A small image denoising autoencoder, trained from scratch.
Model: 32-pixel images, encoder norm layernorm, encoder activation gelu, encoder patch size [2, 2], encoder depths [5, 5, 5], encoder widths [64, 128, 256], decoder norm groupnorm, decoder activation silu.
Training: adamw at rate 0.00088, 6900 steps, batches of 64.
Data: 42238 training examples, 10.5 epochs.
Rows from block 11 of the encoder, named by matrix and row number. Each number is 128 + 32 x the weight over the matrix's rms, rounded and kept within 0 to 255. All counts start at 0.
# fc2: MLP down (encoder.blocks.11.mlp.fc2.weight, 256x1024), inputs 512-639
fc2.116 [ 64 137 159 103 125  87 120 141 115 165 162  93 136 127 109 138 129  79 180 106 121 127 118 101 124  98 148 107  46 173 124  92 129 155  80  87 107 174 127 113 160 111 105 155  80 103 123  81 121 144 150 128  94 141 115 146 148 139 147 123 160 187 134 138 172 190 102 176  90 137 115 129  78 186  98 146 109 123 119 108 108 180 135  78 123 182  84 118 169 137 111 122 144 193 118 119 126 132 119 109 119 141 107 162 133 129 145 148 113 117 162  95 110 146 179 125 123 145 131 136 136  98 130 138 144 165 133 176]
fc2.117 [121 111 146 102 122  95  96 149 115 147 144 173 125  99 141 105 154 164  80 101 168 118 126 116 143  82 130 155 173 140  92 162 117 151 123 146 134 148 103 149 144 128 137 134 157 109 149  64  92 126 159 119  98 109 141 115 101  86 134 102 118  86  65 138 137  96  97 110 119 193 145 106 160  83 148 132 100 193 161 144 127 134 113 152 125 113 129  79 118 140 133 121 185 137 129 107 115 112 117 120 117 104 106 116 130 195 147 121 120 171 108 119 169 117 179  95 157 129 146  91 134 106 128 139 145 112  69  87]
fc2.118 [106  90 127 122 123 124 117 113 179 125  97 181 152 160  96 126 136 105 138 120 124 107  92 159 143 148 144 119 104 107 172  90 105 129 119 117 116 153 139 140 138 178 115 168 165  95 127 145 122 164 100 137 169 181  80 150 129 105 127 159 160 124 119  97 191 139 194 132 144 130  98  95 122 110 118 160 134 106 120 151 137 151  93 100  95 125 157 110  64 115 155 172 152 130 135 129 119 139 118 117 192 148  91 111 135  74 142 154 102  98 140 125  96 163 116 127 128 100 119 154 147  98 111 132 210  85 124 111]
fc2.119 [127 159  99 110 143 183 111 151  77  93  98 120 117 148 160  93 102 166 184 135 137 144  89 139 118 116  86 142 210 115  12 127  80 114 116 146  90 124 100 124 180 203 116 134 150 166  80 115 148  92 161  98 118 115 115  95 141  54 120 145 168  82 144 110 127  78 112 116 116 140 134  89 126 157 117 110 107  84 150 146 136 117 130 120  78 122 148 100 156 137 154 178 122 150 151 118 132 139 100  78 117 138  93  90  93  92 128 128 131 138  94 131 120  78 147  88 142 205 144 114 122 131 112 136 157 170  73 134]
fc2.120 [140 116 120 128 103 110 124 153 183 137  93  93  65 131 124 177 154 118 121 179 167 134 121 132 164 120 132 113 169 136 117 113 161 118 128  82 157 169 138 108 153  86 161 131 179 162 144 164 124 126  75 113 156 100  97 150 158 174 103 142 149 142 154 104 121 150 135 141 184  85 131 165  80 117 199 113 157 127 151  98 116 102  82 109  78 102 132 151 118 119 119 132 158 156 133 187 113 145 148 127 132 142 124 112 152 124  74  15 141 126 150 130 144 144  77  74 126 125  86  99 144 115 161 172 135 145 115 125]
fc2.121 [127 152 124 124 140 111 105 124 115 138 121 131  91 112 119 167  99 117 178 135 137 155 159 178 190 132 104 134 106 182 116  57 152 114  80 160 103 162 152 153 133 138  84 107 112  31 135 114 172 139 129 150 171  99 138 132  98  98  75 126 160 171 104  74 131 112  75 117 117 100 102 115 134  74 104 142 181 125 163 111 127 120 137 126 171 130 117 138 112  93  99 143 132  92 137 116 142 127 133 195 192  78  94 112 121 149  97 111 172 120 138  79 148 189 108 134 127 144 170 143 121 123 142 118 112 149 127 148]
fc2.122 [157 127 154 128 113 110 119 169 148 132  99 115 105 168 106 131 115 120 125 144 124 134 111 168  86 173 127 120 132  96 143 116 117 120  89 163 136  94 159 131 121 156 141 146  55 107 140 115 123 123 104 151 130 120 146 167 170 142 101  85 127  81  92 128 132 100 135 107 138 104  97 119 101  84 107 170 146 152 163 137  98 143 129 105 135 136 158 171 156 103 132 131 115  75 121 159 123 129 109 132 225 127 123  78 125 161 131  89 140 143 155 147 169 137 182 124 115  90 135 111 144 140  92 111 121  96 132 109]
fc2.123 [ 78 129 176 105 149 120 211 140 132 159 117  93 135 125 129 156  75  60 160 139 126 124 108 183 156 108 109 104  69 107  66 142 158 151 174 150 136 123 178 136 179 162 130 115 118 100 132 145 134 134 128 141 139 187  99 151 104 119 173  74 145 108  92 122 146 146 139 134 148 145  96 133 171 144 135 149 115 117 103 178 141  96  96 134 171 130  94 103 107 150 130 158 169 107 120 103 143 131  61 170 101 126 154 102 165 112 180 153 143  55  85 106 115  77 128 149 143 108 129 161 151 140  95 164  96 159  80 136]
fc2.124 [145 116 129 110 117 119 107 178 117 109 115 206 111 107  64 131 196 193 151 118 122 181 126 144 139 106 165 137 120 166 119 153 110 136 141 144 130 109 102 131 132 148 147 163 111 107 129 114 118 106 124 147  91 102 146 120 139 109 129 157 126 103 145 104  72 119  77 107 150 177 197 121 194 156 107 174 147 185 120  41 117 108 137 126 162 157 154 182 111 136 180 124 173 133 149 108 114  69 132  89 106  75 127 144 121 111  90 146 106 102  82 119 170 160 107  92 110 153 123  84 102 154 155 124 122 129 127 143]
fc2.125 [150 110  90 106 107 151 131 130  85 163 150  96 165 178 116 133 119 124 132 172 119 120 137 105 106  94 174 118 227 181 178 103 113 132 126 103 145 154 209  89 121 103 202 128 148 147 125  97  84 156 135 101 145 129 105 123 149 179 167  81 150 197 111 131  47 165 208 158 108 160 173 164 167 131 127  72  94 143  83 101  88 135 142 151  89 116 137 118 158 179  95 136 128   7 112  61 143 158 126 132   6 155 152  75 113 184  91 176 136 157 117 108 135 128 113 150 115 117 142 112 156 119 171 140 117 123 101 108]
fc2.126 [ 47 140 103 122 107 156 148 125 114 122 139  94  93 129 115 144  66 165 158 136  93 104 120 134  95 141 111 138 118  93 176 136 121 129 159 141  80 100 125 135 119 162 117 100 255 119  83 113 106 143 122 144 132 105 172 129 105  50 171 155 155 102 106 119 181 137  99 139  93 124  42  96 178 178  84 165 130 121 137 137 121 153 144 161  42 113 108 123 174 125 138 101 154 131  93 133 135 156 118 124 181 180 135 121 127 154 139  97  51 100 155 123 119  72 139 151 143 109 138 113 164 147 157 165 158 114 110 111]
fc2.127 [ 79 105 128 162 101 105 118  94 167 157 122  76 130 125  73 188 118 142 109 130 153 113 137 130 152 120  62 100 242  74 138  91 122 136 126 178  92 119 106 103 115 120 161 104 129 147  88 109 120 154  62 101 128 142 144 139  93 158 119  89  85 176 118 113 130 166 132 116 130  80 157 148 128 114 141 119 160 145  90 126  99 101 128 111 168 127 148 168 148 140 115 173  80 133 140 181 107 144 166 116 140 107 166 178 178  63  97  92 129 139 144 157 116 155 171 150 118 117 144  98 115  68 130 109 115 132 166 135]
fc2.128 [194 164  72 159 118  62  87 105 161 101 115 211 150 125  90 163 206 176 132  93 173  75  98 152 126 144 159 147 161 152 119 120 102 127 147 152 151 116 108 136  57  98 119 125 235  83 136 160 149 121 167 156 144  93 133 170 104 176 119 135 125 115 158 125  57 108 111 103  38 125 195  86 126 159 163 144 144 129 145 101 112 137 141 115 194 125 123 134 158 115 114 128 110 147  98  57 110 117 152 185 217  90 130 124 139 154 124 121 112 127 189 156 203 205 128 138 127 196 180  54 135 186 144 154 131  15 112 114]
fc2.129 [241  94  83 125 233 106 161  69 211 116 146 106  94  82 153 104 126 111 200 126 179 113 131 186 165 134 120 151  67 137  97 142 124 155 117  92 149 148 205 137 106 126 131 122 121 128 165 155 112 100 110  60 114 138 136 163 105 181 111  88 117  95 128 100  94 162 167  82 212  82 107 153  76 110 124 165 134  66 107 141 152 145 111 116 133 190 188  99  82 183 106 153 124 140 139 177 138 144 132 135  27  62  91 163 152  90  99 154 137 138 164  87 114 103 140 111 170  71 117  98 108 124 141 140  75 219 205 131]
fc2.130 [164  88 164 187 128 123  99 136 182 153 156 106 158 136 131 101 100 154 207  85  90 150 131 133 121 142  80 144 211 145  81  88 127 141 135  50 175 113 126  87 122 114 110 119 114 138 112  88 114 138 139 122 111 179 172 125 155 109 132 177 146  89 139 122 109  94 117 136 184 110 158 151 118 138 201 124  89  90 180 132 131 148 136 202  97 100 166 143 132 135 148 142  92 145 132 158 108 164 113 175  62 121 112 101 129  91 132 152 111 131 144 129 145 186 112 138  94 164 111 135 168  71 104 160  97 131 162  97]
fc2.131 [125 110  77 104 119 133 103 155  97 136 119 100 139 164 157 200  90 138 134 121 161 149 111 100  90 151 172 133 148 106 109  89 178 155 167  97 111 130 131 146 172 162 130  89  90 150  73 167 170 139 136 175 118 122 140 170 187 116 133 137 111 134  86 145  94 113  75 142  84 147 169 130 129 152 160 144 128 133 124 168 103 126  67 133 154 105 134 148 148 123 127 112 165  53 129 139 124  78 142 134  80 120 172 125 167 115 118  99  86 121  66 168 157 146 130 122 120 144 131 146 137 102 111 134 109 164 147 116]
fc2.132 [ 39 143 118 171 107 116 147 159 132  96 122  65 129 124  72 119  73 138  78  95 106 129 162  87 116 124 135 102 222 183  59 172 104 143 144 156  89 138 105 139 131  94 127 130 177 125 127 124 127 164 147 166 104 116 169 155 155 167 125 178 109 113 123 196 128 127 111 142 128 126 132 104 141 140 132 146 135 129 122 136 128 144 135 161  70 159 136 133 186 151 150 140  90  65  92 172 122 115 143 130  68 165 165  88  96 205 195 105 139 187 111 102 164 158 133 109 107 104 136 123 140 124 152 122 123  80 136  95]
fc2.133 [120 115 141 128  84 105 127 149  94 117 188 122 146 129 146 137  95 105  70  92 138  84 149  89 129 163  92 142  62  91 155 154  95 170  73 125 139  71 108 140  95 123 121 129  68 107 111  90 195 113  98 139 107 118 121 114 137 145 118 155 139 164 164 145 100 153 130 187 133 131 126 124 141 122 142 158  84 103 131 198 112  88 195  94 117 161  80 116 113 151 104  81 160  89 161 199 128 118 152  98  65 167 119  92 108 104 134 151  72 108 118 110 122 132 117 140 158 133 132 158  76 131 148 148  95 109 167 128]
fc2.134 [135  91 122 151 146 165 170 139 113 142 108 141 106 159 135 130 112  79 115 102 171 113 125  99 127 143 102 105 134 136 188 152 121 141 123 140 145  99 142 107 147  89 153 115  82 132 137 118 106 122 131 125  97 133 165 145 141 123 157 177 123  95  88 118 150 139 141 127 161 151 129 101  95  99 158 149 154 164 146 106 136 113  96  75 128 135 143 139 133 156 154 119 189 111 104 153  95  73 104 136 101 129 116 149 148 195 138 113  79 107 107 105  91 165 103 160 133 117  90 174 162 100 133 149  75 124 101  87]
fc2.135 [134 109  97 147  98 104 172  82 115 183 138 107  92 102 124 145 134  86 104  98 149 138 182 106  46 107 116 142 142 165 192 137 139 156 131 125 146  92 110 153 112 122 178 120 166 153 109 152 112 205 118 154  76 156 160 125 116 190 143 155 157 123 139 116  77 198 111 150 129 157 172 132 111 134 166 131 128 101 145 120 161  85 122 150 131 103 140 130  76 144 115 115 105 233 170 179 104 169 139 135 119  98 123 154 143  80 141 123 138 104 162 177 136 105  96 128 147  92 151 152 136 137 123 118 127 179 115 149]
fc2.136 [161  67 142 120 129 114 134 167 178 128 114 156 100 113 147 127 193 255 102 113 142 161 148 100 185 193 125 125 134 172 201 189 131 150 121  70 108 146 109 113 166 145 113 109  70 128 145 143  83 125 171 178 136  60 141 115 135 163  87  75 115 134 147 145 181  10 127 118  88 103 238 139 147 189  87  94 157 136 125 127  86 132  76 190 195 159 144 146 152 137 135  87 114 247 188  85 125 118 156 102 176  87 176 172 101  13 121 117  32 139 106 195  92 153 119 114 150  81 143  46 146 120 123  93 111 109 170 120]
fc2.137 [183 105  81 161  99  99 136  83 165  98 177 199 117 149  80 116 140 154 125 111 101 106 164 173 110 116 172 114 201  31 214 112 112 140 108 106 101 168 100  60 122 109 101 139 141 150  94 143 167 151  75 121 137 157 144 134  97 119 116 174 110 104  85 144 238 144 169 109 214 135  82 126 117  96 144 119 149 136 114  99 131 158 118 109 123 153 128 157  75  98 120 157 133 107 131 193 153 133 134 142 131  93 126 124 102  80 166  65 156 137 167 169 185  95 135 151 155  99 114  76 115 176  91 112 147  56 168 123]
fc2.138 [139 120 107 115 142 123 103  71 125 165 128 161 105 139 160 109 107 118 167 128 120 139 153  97 111  99 146 106 129 131 159 133 150 139 149  94 123 115 162 102 111 115  97 113 193 141 173 129 161 125 110 158 185 171 139  99 103  77 155  60 125  71 137 164 125 107 152 157 208 115 139 127 128 102 103 109  89  98 154 177 139  67 151 133 113  97 147  92 117 124 100 143 134 169 126 131  95 164 111 189   4 131 171 196 108 155 112 174 107 122 160 148 107  79 161 109 169 151 104 170  84 140 148 136 118 103 126 129]
fc2.139 [117 112 156 145 126 169 126 113 102 127 131 169  56 157 134 112  96  69 112 113 152 138 104 164 134 128 138 111  90  62 170 150  91 152 110 104 105 133 127 122 132  74  91 105 125 144 118 145 177 123  86 106 118 143 129  61 159 165  84 109 102  84 109 160 136 175 146 154 152 109 158 102 121 163  97 137 136  86 160 133 111 148 117 157 188 183 118 100  58  76 123 120 155 140  61  96 109 107 106 138 155 110 156 151 123  71 121 155 123 124  85 171 105  72 168 152  93 141 114 107 112  77 107  94 131 132 174 117]
fc2.140 [133  55 104 151  94 145 152 116 166 116 116 137 130 133 116  70 125 117  83 130 104  90  93 152 115 122 157  68  72 129  78 140 150 158 126 139  80  93 154 100 143 140 172  69 121 149 118 151 153 144 150  93 119  73 121 126 116 129 165 175 120 121 126 123 182 163 138  97 187 145 132 133 117 156 126 119 137 107 106 153 100 185 173 128 133 121 153 119 120 129 128 141  75 130 123 131 131 119 127 140 127 103 116 104 134 139 148 107 160 166 132 102 171 145 176 115 182 112 111 151 162 124 152 137 126 145 112  77]
fc2.141 [149 119  90 174  74 160 103 136 138 135 143 102 106 148 106  99 106 146 159  99 138 110 111 130  91 169 173 133 117 168 117 129 138 142  95 140 166 120 106  94 142 158 123 125 141 130 118 163 137 152 180 151 125 163 156 128  86 117 133 160 116 119 137 139  69 175 136 131 179 167 143 105  98  93 138 134 115 154 115 122 119  75 160 173 133  96 165 139 152 105  79  74  84  98  89 164 160 109  80 137 136  93 110 108 130 106 108 135 147 170 131 182 181 186 115 162 141 111 134  80 124 130 190 145 111 133 172 131]