Weights of a small image denoising autoencoder.
Data: 42238 training examples, 10.5 epochs.
Rows from block 8 of the encoder, named by matrix and row number. Each number is 50 + 12 x the weight over its row's rms, rounded and kept within 0 to 99. All counts start at 0. After the name is the row's rms in percent of the matrix's.
# fc2: MLP down (encoder.blocks.8.mlp.fc2.weight, 128x512), inputs 222-295
fc2.15 100:66 58 50 27 16 44 27 38 36 45 50 39 63 44 34 58 42 36 59 47 39 70 40 46 46 51 53 77 51 54 39 57 52 46 78 54 62 59 35 49 59 50 60 45 44 31 37 55 40 49 57 53 46 57 50 48 55 61 55 46 42 57 56 55 65 54 40 72 47 66 31 31 45 46
fc2.16 103:23 63 53 28 42 48 39 61 57 72 37 51 50 58 59 71 41 75 52 50 41 43 53 55 44 38 65 46 33 43 58 57 57 45 50 53 46 43 57 50 47 69 42 51 65 55 46 34 74 31 32 49 69 56 24 51 45 35 49 51 44 49 84 29 53 54 58 35 32 50 53 49 14 50
fc2.17 100:51 47 29 71 48 65 71 45 40 45 53 61 50 45 47 57 60 65 35 56 58 52 67 48 53 49 25 77 35 41 36 47 52 61 66 52 73 42 54 71 40 49 68 52 41 57 45 40 54 48 32 37 40 56 55 57 60 59 37 65 64 36 40 45 71 52 72 50 61 34 62 44 32 34
fc2.18 110:39 59 64 65 65 58 56 72 43 47 42 41 58 35 63 51 62 54 65 53 37 48 38 71 56 55 73 66 42 84 61 65 54 12 56 83 42 47 46 53 49 58 52 41 56 26 31 54 35 87 43 46 60 59 49 37 26 53 33 62 58 53 37 59 36 46 46 37 64 62 56 53 22 51
fc2.19 113:18 56 33 79 38 60 46 44 56 42 57 43 60 54 53 65 66 35 34 51 42 48 51 49 50 50 55 57 55 26 49 36 63 55 44 34 34 54 43 60 64 72 55 41 56 52 63 83 30 48 20 19 43 24 58 53 45 55 89 52 47 58 43 45 59 54 55 43 46 59 35 29 73 30
fc2.20 084:54 36 36 36 57 65 45 51 43 35 73 28 51 37 38 43 39 56 59 49 44 46 51 64 30 59 43 58 43 40 53 35 67 60 66 73 25 46 63 60 41 68 29 58 48 50 47 63 40 63 46 36 68 24 62 30 63 47 50 45 42 62 58 43 56 59 33 54 77 45 48 51 45 41
fc2.21 091:54 57 51 44 42 79 47 63 24 41 55 46 53 60 79 35 48 60 49 63 52 49 28 39 76 59 62 63 48 73 53 60 45 44 67 27 64 62 39 66 49 52 50 30 56 58 65 50 63 62 38 49 39 59 29 52 60 53 67 47 53 53 66 49 43 48 49 49 27 72 49 54 68 36
fc2.22 098:26 53 53 69 24 41 50 43 54 53 62 20 68 38 64 46 71 26 65 53 72 45 50 36 55 35 16 45 41 48 61 66 64 66 56 16 61 42 62 57 42 61 42 42 56 42 67 52 35 24 51 41 50 53 27 39 64 49 48 50 66 62 30 42 47 42 62 51 36 36 48 56 27 48
fc2.23 108:46 41 53 47 59 68 31 41 55 38 59 46 60 54 38 56 35 60 48 74 53 63 41 58 74 66 61 61 58 65 54 57 49 55 49 39 34 51 51 53 54 66 59 40 54 52 80 64 56 55 45 36 55 42 47 37 51 46 62 44 73 27 60 52 47 49 45 54 39 40 28 40 39 44
fc2.24 107:51 39 44 58 62 67 54 14 61 36 45 76 46 53 53 36 40 50 52 48 51 53 39 41 44 57 22 40 47 45 55 57 54 63 35 56 64 51 15 56 52 48 69 36 51 32 51 58 28 45 40 41 48 68 54 44 75 49 69 46 37 55 46 74 56 55 46 59 35 53 64 52 73 43
fc2.25 103:11 46 51 57 48 47 37 45 57 56 59 49 62 44 49 51 44 30 48 44 24 53 50 57 57 34 31 35 65 48 55 43 49 72 35 44 53 35 65 45 43 58 43 48 62 63 73 53 44 37 53 55 60 27 58 71 52 46 71 56 79 47 58 59 54 53 41 52 48 45 46 71 21 39
fc2.26 091:55 48 47 56 48 39 51 34 60 56 47 53 56 64 52 59 51 64 40 52 38 56 46 38 64 53 72 39 46 63 28 64 43 60 51 45 38 30 32 58 55 55 54 57 55 48 49 48 53 36 47 52 41 51 31 38 50 51 45 53 62 72 42 40 39 60 33 31 51 61 56 58 33 49
fc2.27 098:48 53 50 57 62 54 49 62 47 60 33 48 45 36 59 67 51 48 52 67 75 40 42 51 43 51 38 46 51 72 53 28 39 61 57 62 61 40 63 47 50 23 41 53 43 74 28 19 36 60 49 44 42 52 50 63 64 71 54 59 57 53 72 60 68 51 58 46 54 36 51 60 78 50
fc2.28 104:43 56 38 44 31 53 42 22 39 66 49 55 54 37 38 38 60 29 60 45 53 57 57 33 35 33 51 54 45 24 36 38 29 80 36 39 40 65 40 42 44 53 59 51 39 54 65 38 44 28 62 51 40 51 33 62 54 41 68 33 61 67 34 63 63 49 47 63 42 57 28 42 40 38
fc2.29 096:57 47 56 30 47 59 34 29 46 49 40 60 62 34 53 35 34 55 63 53 23 49 39 41 28 40 61 42 32 42 30 36 59 47 48 71 56 40 57 67 53 52 57 43 51 41 40 26 64 49 56 45 56 55 46 64 56 61 67 57 59 53 57 56 50 36 35 36 52 48 46 43 57 36
fc2.30 090:51 58 34 47 43 79 23 41 49 34 77 46 48 48 48 65 37 51 51 44 59 51 63 60 56 55 63 45 66 67 44 62 56 28 57 45 48 51 52 50 66 40 51 66 37 44 39 26 52 71 51 37 53 56 38 42 46 57 66 42 61 41 23 43 50 42 45 56 52 54 71 52 42 62
fc2.31 091:72 29 48 61 36 56 71 47 56 36 53 47 65 37 40 43 64 66 47 49 43 52 67 55 79 33 40 38 58 37 54 38 53 42 47 36 79 27 52 41 23 52 42 40 62 53 42 56 38 30 53 46 59 56 74 61 52 37 34 41 20 56 40 46 65 44 53 68 60 47 29 39 50 58
fc2.32 093:52 49 58 49 50 26 72 58 57 49 36 65 59 37 45 55 60 54 59 58 55 45 38 63 57 63 53 54 47 59 46 62 62 48 58 54 49 32 52 48 50 31 37 38 58 37 60 54 49 30 68 77 49 40 54 69 42 62 60 53 60 57 32 33 33 39 18 56 60 46 37 54 56 60
fc2.33 100:60 62 42 66 60 57 66 39 69 42 52 64 45 60 41 53 30 47 56 67 46 61 35 43 23 41 53 42 38 39 37 65 59 54 51 50 68 39 46 48 47 60 74 64 66 26 64 55 59 29 73 54 68 51 73 40 58 41 39 46 32 49 45 56 43 59 56 57 62 49 31 60 89 45
fc2.34 098:44 50 59 50 49 80 47 47 38 79 61 39 45 43 36 41 56 46 31 43 29 49 60 49 54 50 47 55 51 55 63 63 52 38 45 34 55 42 56 53 72 66 43 36 52 32 51 51 34 26 73 39 26 53 57 25 44 61 37 46 65 49 68 51 26 73 36 43 47 38 41 64 42 76
fc2.35 084:37 42 55 53 34 80 25 48 30 43 53 41 41 64 36 34 44 29 56 38 39 47 63 47 65 37 51 47 50 36 48 25 54 56 65 57 71 47 67 49 38 34 44 50 63 51 53 20 52 57 47 34 60 41 50 61 46 40 50 44 54 61 58 33 56 51 31 66 38 46 39 46 70 50
fc2.36 090:34 51 46 55 49 50 40 41 39 57 47 58 63 37 48 41 59 52 53 54 73 45 17 44 40 61 60 61 21 40 56 51 48 37 35 34 17 32 48 54 29 54 49 29 59 32 48 40 46 43 47 74 46 46 69 30 42 33 46 42 57 36 38 54 38 50 33 61 53 34 47 42 38 54
fc2.37 100:48 36 57 33 29 34 60 62 60 43 57 49 48 17 41 44 52 51 66 53 42 51 56 61 42 47 60 60 49 40 53 59 37 25 54 38 58 36 50 48 47 44 40 43 64 62 33 25 62 50 53 57 45 33 47 40 65 53 44 64 39 60 55 39 48 66 46 45 51 63 35 48 32 58
fc2.38 108:44 58 37 35 65 30 46 37 44 40 47 35 54 57 44 47 41 52 38 39 56 44 42 41 61 50 51 58 47 57 59 51 39 54 33 53 32 62 66 54 73 34 70 56 64 45 59 60 39 21 36 15 48 54 53 40 69 32 36 35 68 40 50 48 60 37 32 52 44 60 57 45 42 38
fc2.39 089:49 56 47 40 48 58 71 55 38 36 57 47 46 52 36 47 54 44 46 69 59 72 64 48 39 53 57 60 53 65 50 39 41 67 37 63 51 67 57 43 38 53 55 50 31 76 46 65 52 70 28 19 41 50 70 48 36 37 52 45 39 41 40 49 47 58 38 44 37 91 40 60 38 55
fc2.40 109:44 59 44 39 53 39 34 49 64 43 60 43 56 47 39 56 37 47 51 45 58 50 40 30 46 73 51 45 47 41 56 40 52 50 61 30 38 39 46 59 46 52 45 60 63 65 47 48 57 46 50 52 44 36 49 26 42 51 19 42 44 44 34 63 54 72 47 37 39 29 49 47 36 40
fc2.41 104:62 55 66 48 53 59 36 39 36 48 53 68 47 28 52 50 66 61 46 38 29 33 38 45 43 63 39 45 63 60 64 42 48 51 58 56 36 73 66 59 47 24 41 53 36 40 34 57 64 50 57 69 49 33 61 67 44 39 47 45 56 56 77 55 53 50 33 44 63 47 65 79 51 49
fc2.42 104:38 43 73 45 34 36 78 43 40 52 64 50 49 44 61 45 71 64 43 43 40 25 79 79 39 48 48 76 54 53 53 34 40 61 62 41 66 61 70 45 42 42 43 54 41 49 55 52 61 51 58 63 69 27 50 58 52 35 41 50 56 50 62 42 48 47 61 37 51 36 38 69 48 59
fc2.43 100:63 48 73 48 44 74 57 19 40 50 68 46 37 42 42 63 61 30 38 40 42 68 48 46 45 45 51 60 65 55 45 59 70 66 48 27 43 49 50 40 45 33 51 53 50 56 53 15 52 34 55 44 58 48 54 48 45 51 57 40 62 53 42 49 69 33 61 77 29 37 40 65 83 60
fc2.44 091:49 47 42 47 56 52 56 50 65 50 51 47 32 52 36 49 63 34 40 28 68 66 68 51 60 57 42 40 42 60 57 55 58 63 40 37 71 68 47 47 61 60 41 45 71 63 44 48 62 42 47 29 48 49 48 32 52 34 71 51 63 63 37 62 52 40 70 59 51 61 38 76 52 41
fc2.45 094:52 46 71 70 54 57 69 42 25 63 58 45 53 40 57 50 45 81 64 54 48 43 46 57 57 53 51 66 32 57 34 60 50 43 50 53 64 53 60 46 52 52 27 49 39 35 51 41 51 39 49 50 59 33 58 47 54 64 35 54 69 48 71 48 38 54 58 71 74 44 51 60 39 58
fc2.46 090:61 60 62 33 60 54 65 70 55 46 52 55 48 77 53 54 46 61 56 58 55 52 36 57 23 43 39 49 32 60 54 42 42 40 53 71 40 73 62 49 67 55 37 43 54 71 42 46 50 56 43 29 64 57 55 43 11 64 56 61 40 56 54 41 35 25 30 59 48 50 59 39 49 50
fc2.47 113:40 61 74 41 58 42 31 99 46 53 45 44 49 36 49 50 43 55 53 41 43 51 36 29 36 40 60 49 58 47 52 66 52 30 44 45 34 49 56 38 59 44 42 34 49 31 58 56 34 72 38 51 58 48 46 44 64 36 29 62 51 42 70 52 51 37 68 63 58 46 66 50 47 61
fc2.48 118:80 64 31 50 34 58 51 54 59 45 51 49 58 65 55 47 54 38 54 35 27 47 50 66 56 25 54 60 42 65 43 53 48 62 52 53 36 41 51 42 45 16 40 72 44 76 29 26 53 69 56 64 50 38 50 43 46 46 48 53 55 31 47 58 51 36 47 35 44 52 59 54 60 46
fc2.49 098:58 39 42 63 45 55 17 59 51 59 62 06 58 43 44 40 47 43 57 38 36 29 49 64 35 47 49 36 46 51 50 46 50 71 54 70 43 43 56 59 46 70 53 47 56 27 61 52 35 46 48 67 37 48 59 41 39 49 48 41 59 44 61 46 48 55 60 33 36 54 60 29 39 34
fc2.50 096:25 52 51 63 51 47 58 36 62 73 51 40 38 49 37 35 41 46 67 54 43 44 46 45 64 28 48 59 47 39 37 58 49 39 50 29 51 32 40 54 56 49 57 54 71 52 45 42 55 54 58 56 33 64 49 36 46 51 37 49 40 38 52 52 68 44 33 73 45 46 56 43 44 53
fc2.51 101:44 45 57 47 57 46 42 45 35 47 52 35 49 45 54 47 55 47 66 37 40 45 60 60 50 41 69 36 55 47 40 56 54 26 33 62 51 54 47 55 36 38 41 44 42 71 23 36 67 61 51 47 38 42 48 31 11 22 44 57 71 58 38 59 40 70 68 64 48 46 44 47 39 58
fc2.52 100:60 48 51 49 33 55 57 57 55 58 60 63 47 45 61 30 45 58 38 39 43 56 47 48 46 32 70 32 51 61 47 48 55 72 41 63 59 61 73 70 50 32 37 37 51 42 45 62 49 96 63 69 44 45 46 58 55 51 33 61 48 38 40 54 64 49 55 53 60 58 71 52 08 71
fc2.53 094:49 46 42 45 60 38 37 53 40 55 45 51 52 60 21 34 43 57 64 68 56 62 36 52 44 36 40 44 58 52 45 51 43 45 33 61 47 77 64 39 51 50 71 54 36 47 40 61 69 63 43 88 44 50 56 61 65 55 63 31 39 40 44 36 59 49 53 64 31 41 46 57 68 56
fc2.54 091:48 59 41 41 68 38 44 40 53 38 61 65 45 61 51 56 49 49 35 60 44 66 52 49 47 24 31 51 51 53 41 50 57 58 41 35 45 66 34 65 46 45 37 43 34 52 49 79 49 52 28 56 37 58 56 28 59 50 44 51 54 52 58 33 39 32 63 42 62 50 72 41 43 64
fc2.55 102:63 61 80 38 38 44 72 35 47 53 48 97 62 30 43 52 49 60 54 40 67 48 43 40 73 46 34 63 38 49 47 51 45 54 56 39 60 34 59 43 36 45 22 61 66 47 31 53 76 46 35 46 51 47 54 44 60 38 29 59 53 39 53 44 54 53 47 65 51 41 66 59 43 49
fc2.56 101:32 42 66 30 32 44 31 50 42 66 69 60 59 41 49 49 54 53 35 53 69 68 32 36 42 58 56 62 64 55 54 46 54 57 59 74 67 38 48 38 52 54 43 41 39 40 42 38 48 55 65 81 67 65 50 39 70 51 53 49 45 40 48 54 61 66 37 78 50 70 66 47 30 47
fc2.57 100:54 64 73 40 68 56 32 50 55 31 29 40 44 41 55 64 53 42 59 60 46 57 53 35 63 66 42 52 59 47 58 62 53 62 41 50 46 50 45 45 60 61 46 45 61 29 62 72 50 35 84 55 61 58 55 69 36 56 35 51 50 37 59 54 60 59 53 43 43 48 34 35 25 53
fc2.58 106:51 41 58 63 45 46 65 39 46 69 66 80 67 31 64 54 61 42 53 42 44 38 42 56 31 66 45 32 82 68 62 56 58 67 51 43 54 39 45 52 52 51 65 47 51 42 34 48 37 15 64 43 57 66 61 53 74 22 56 63 50 61 49 63 53 54 48 64 47 47 45 67 54 46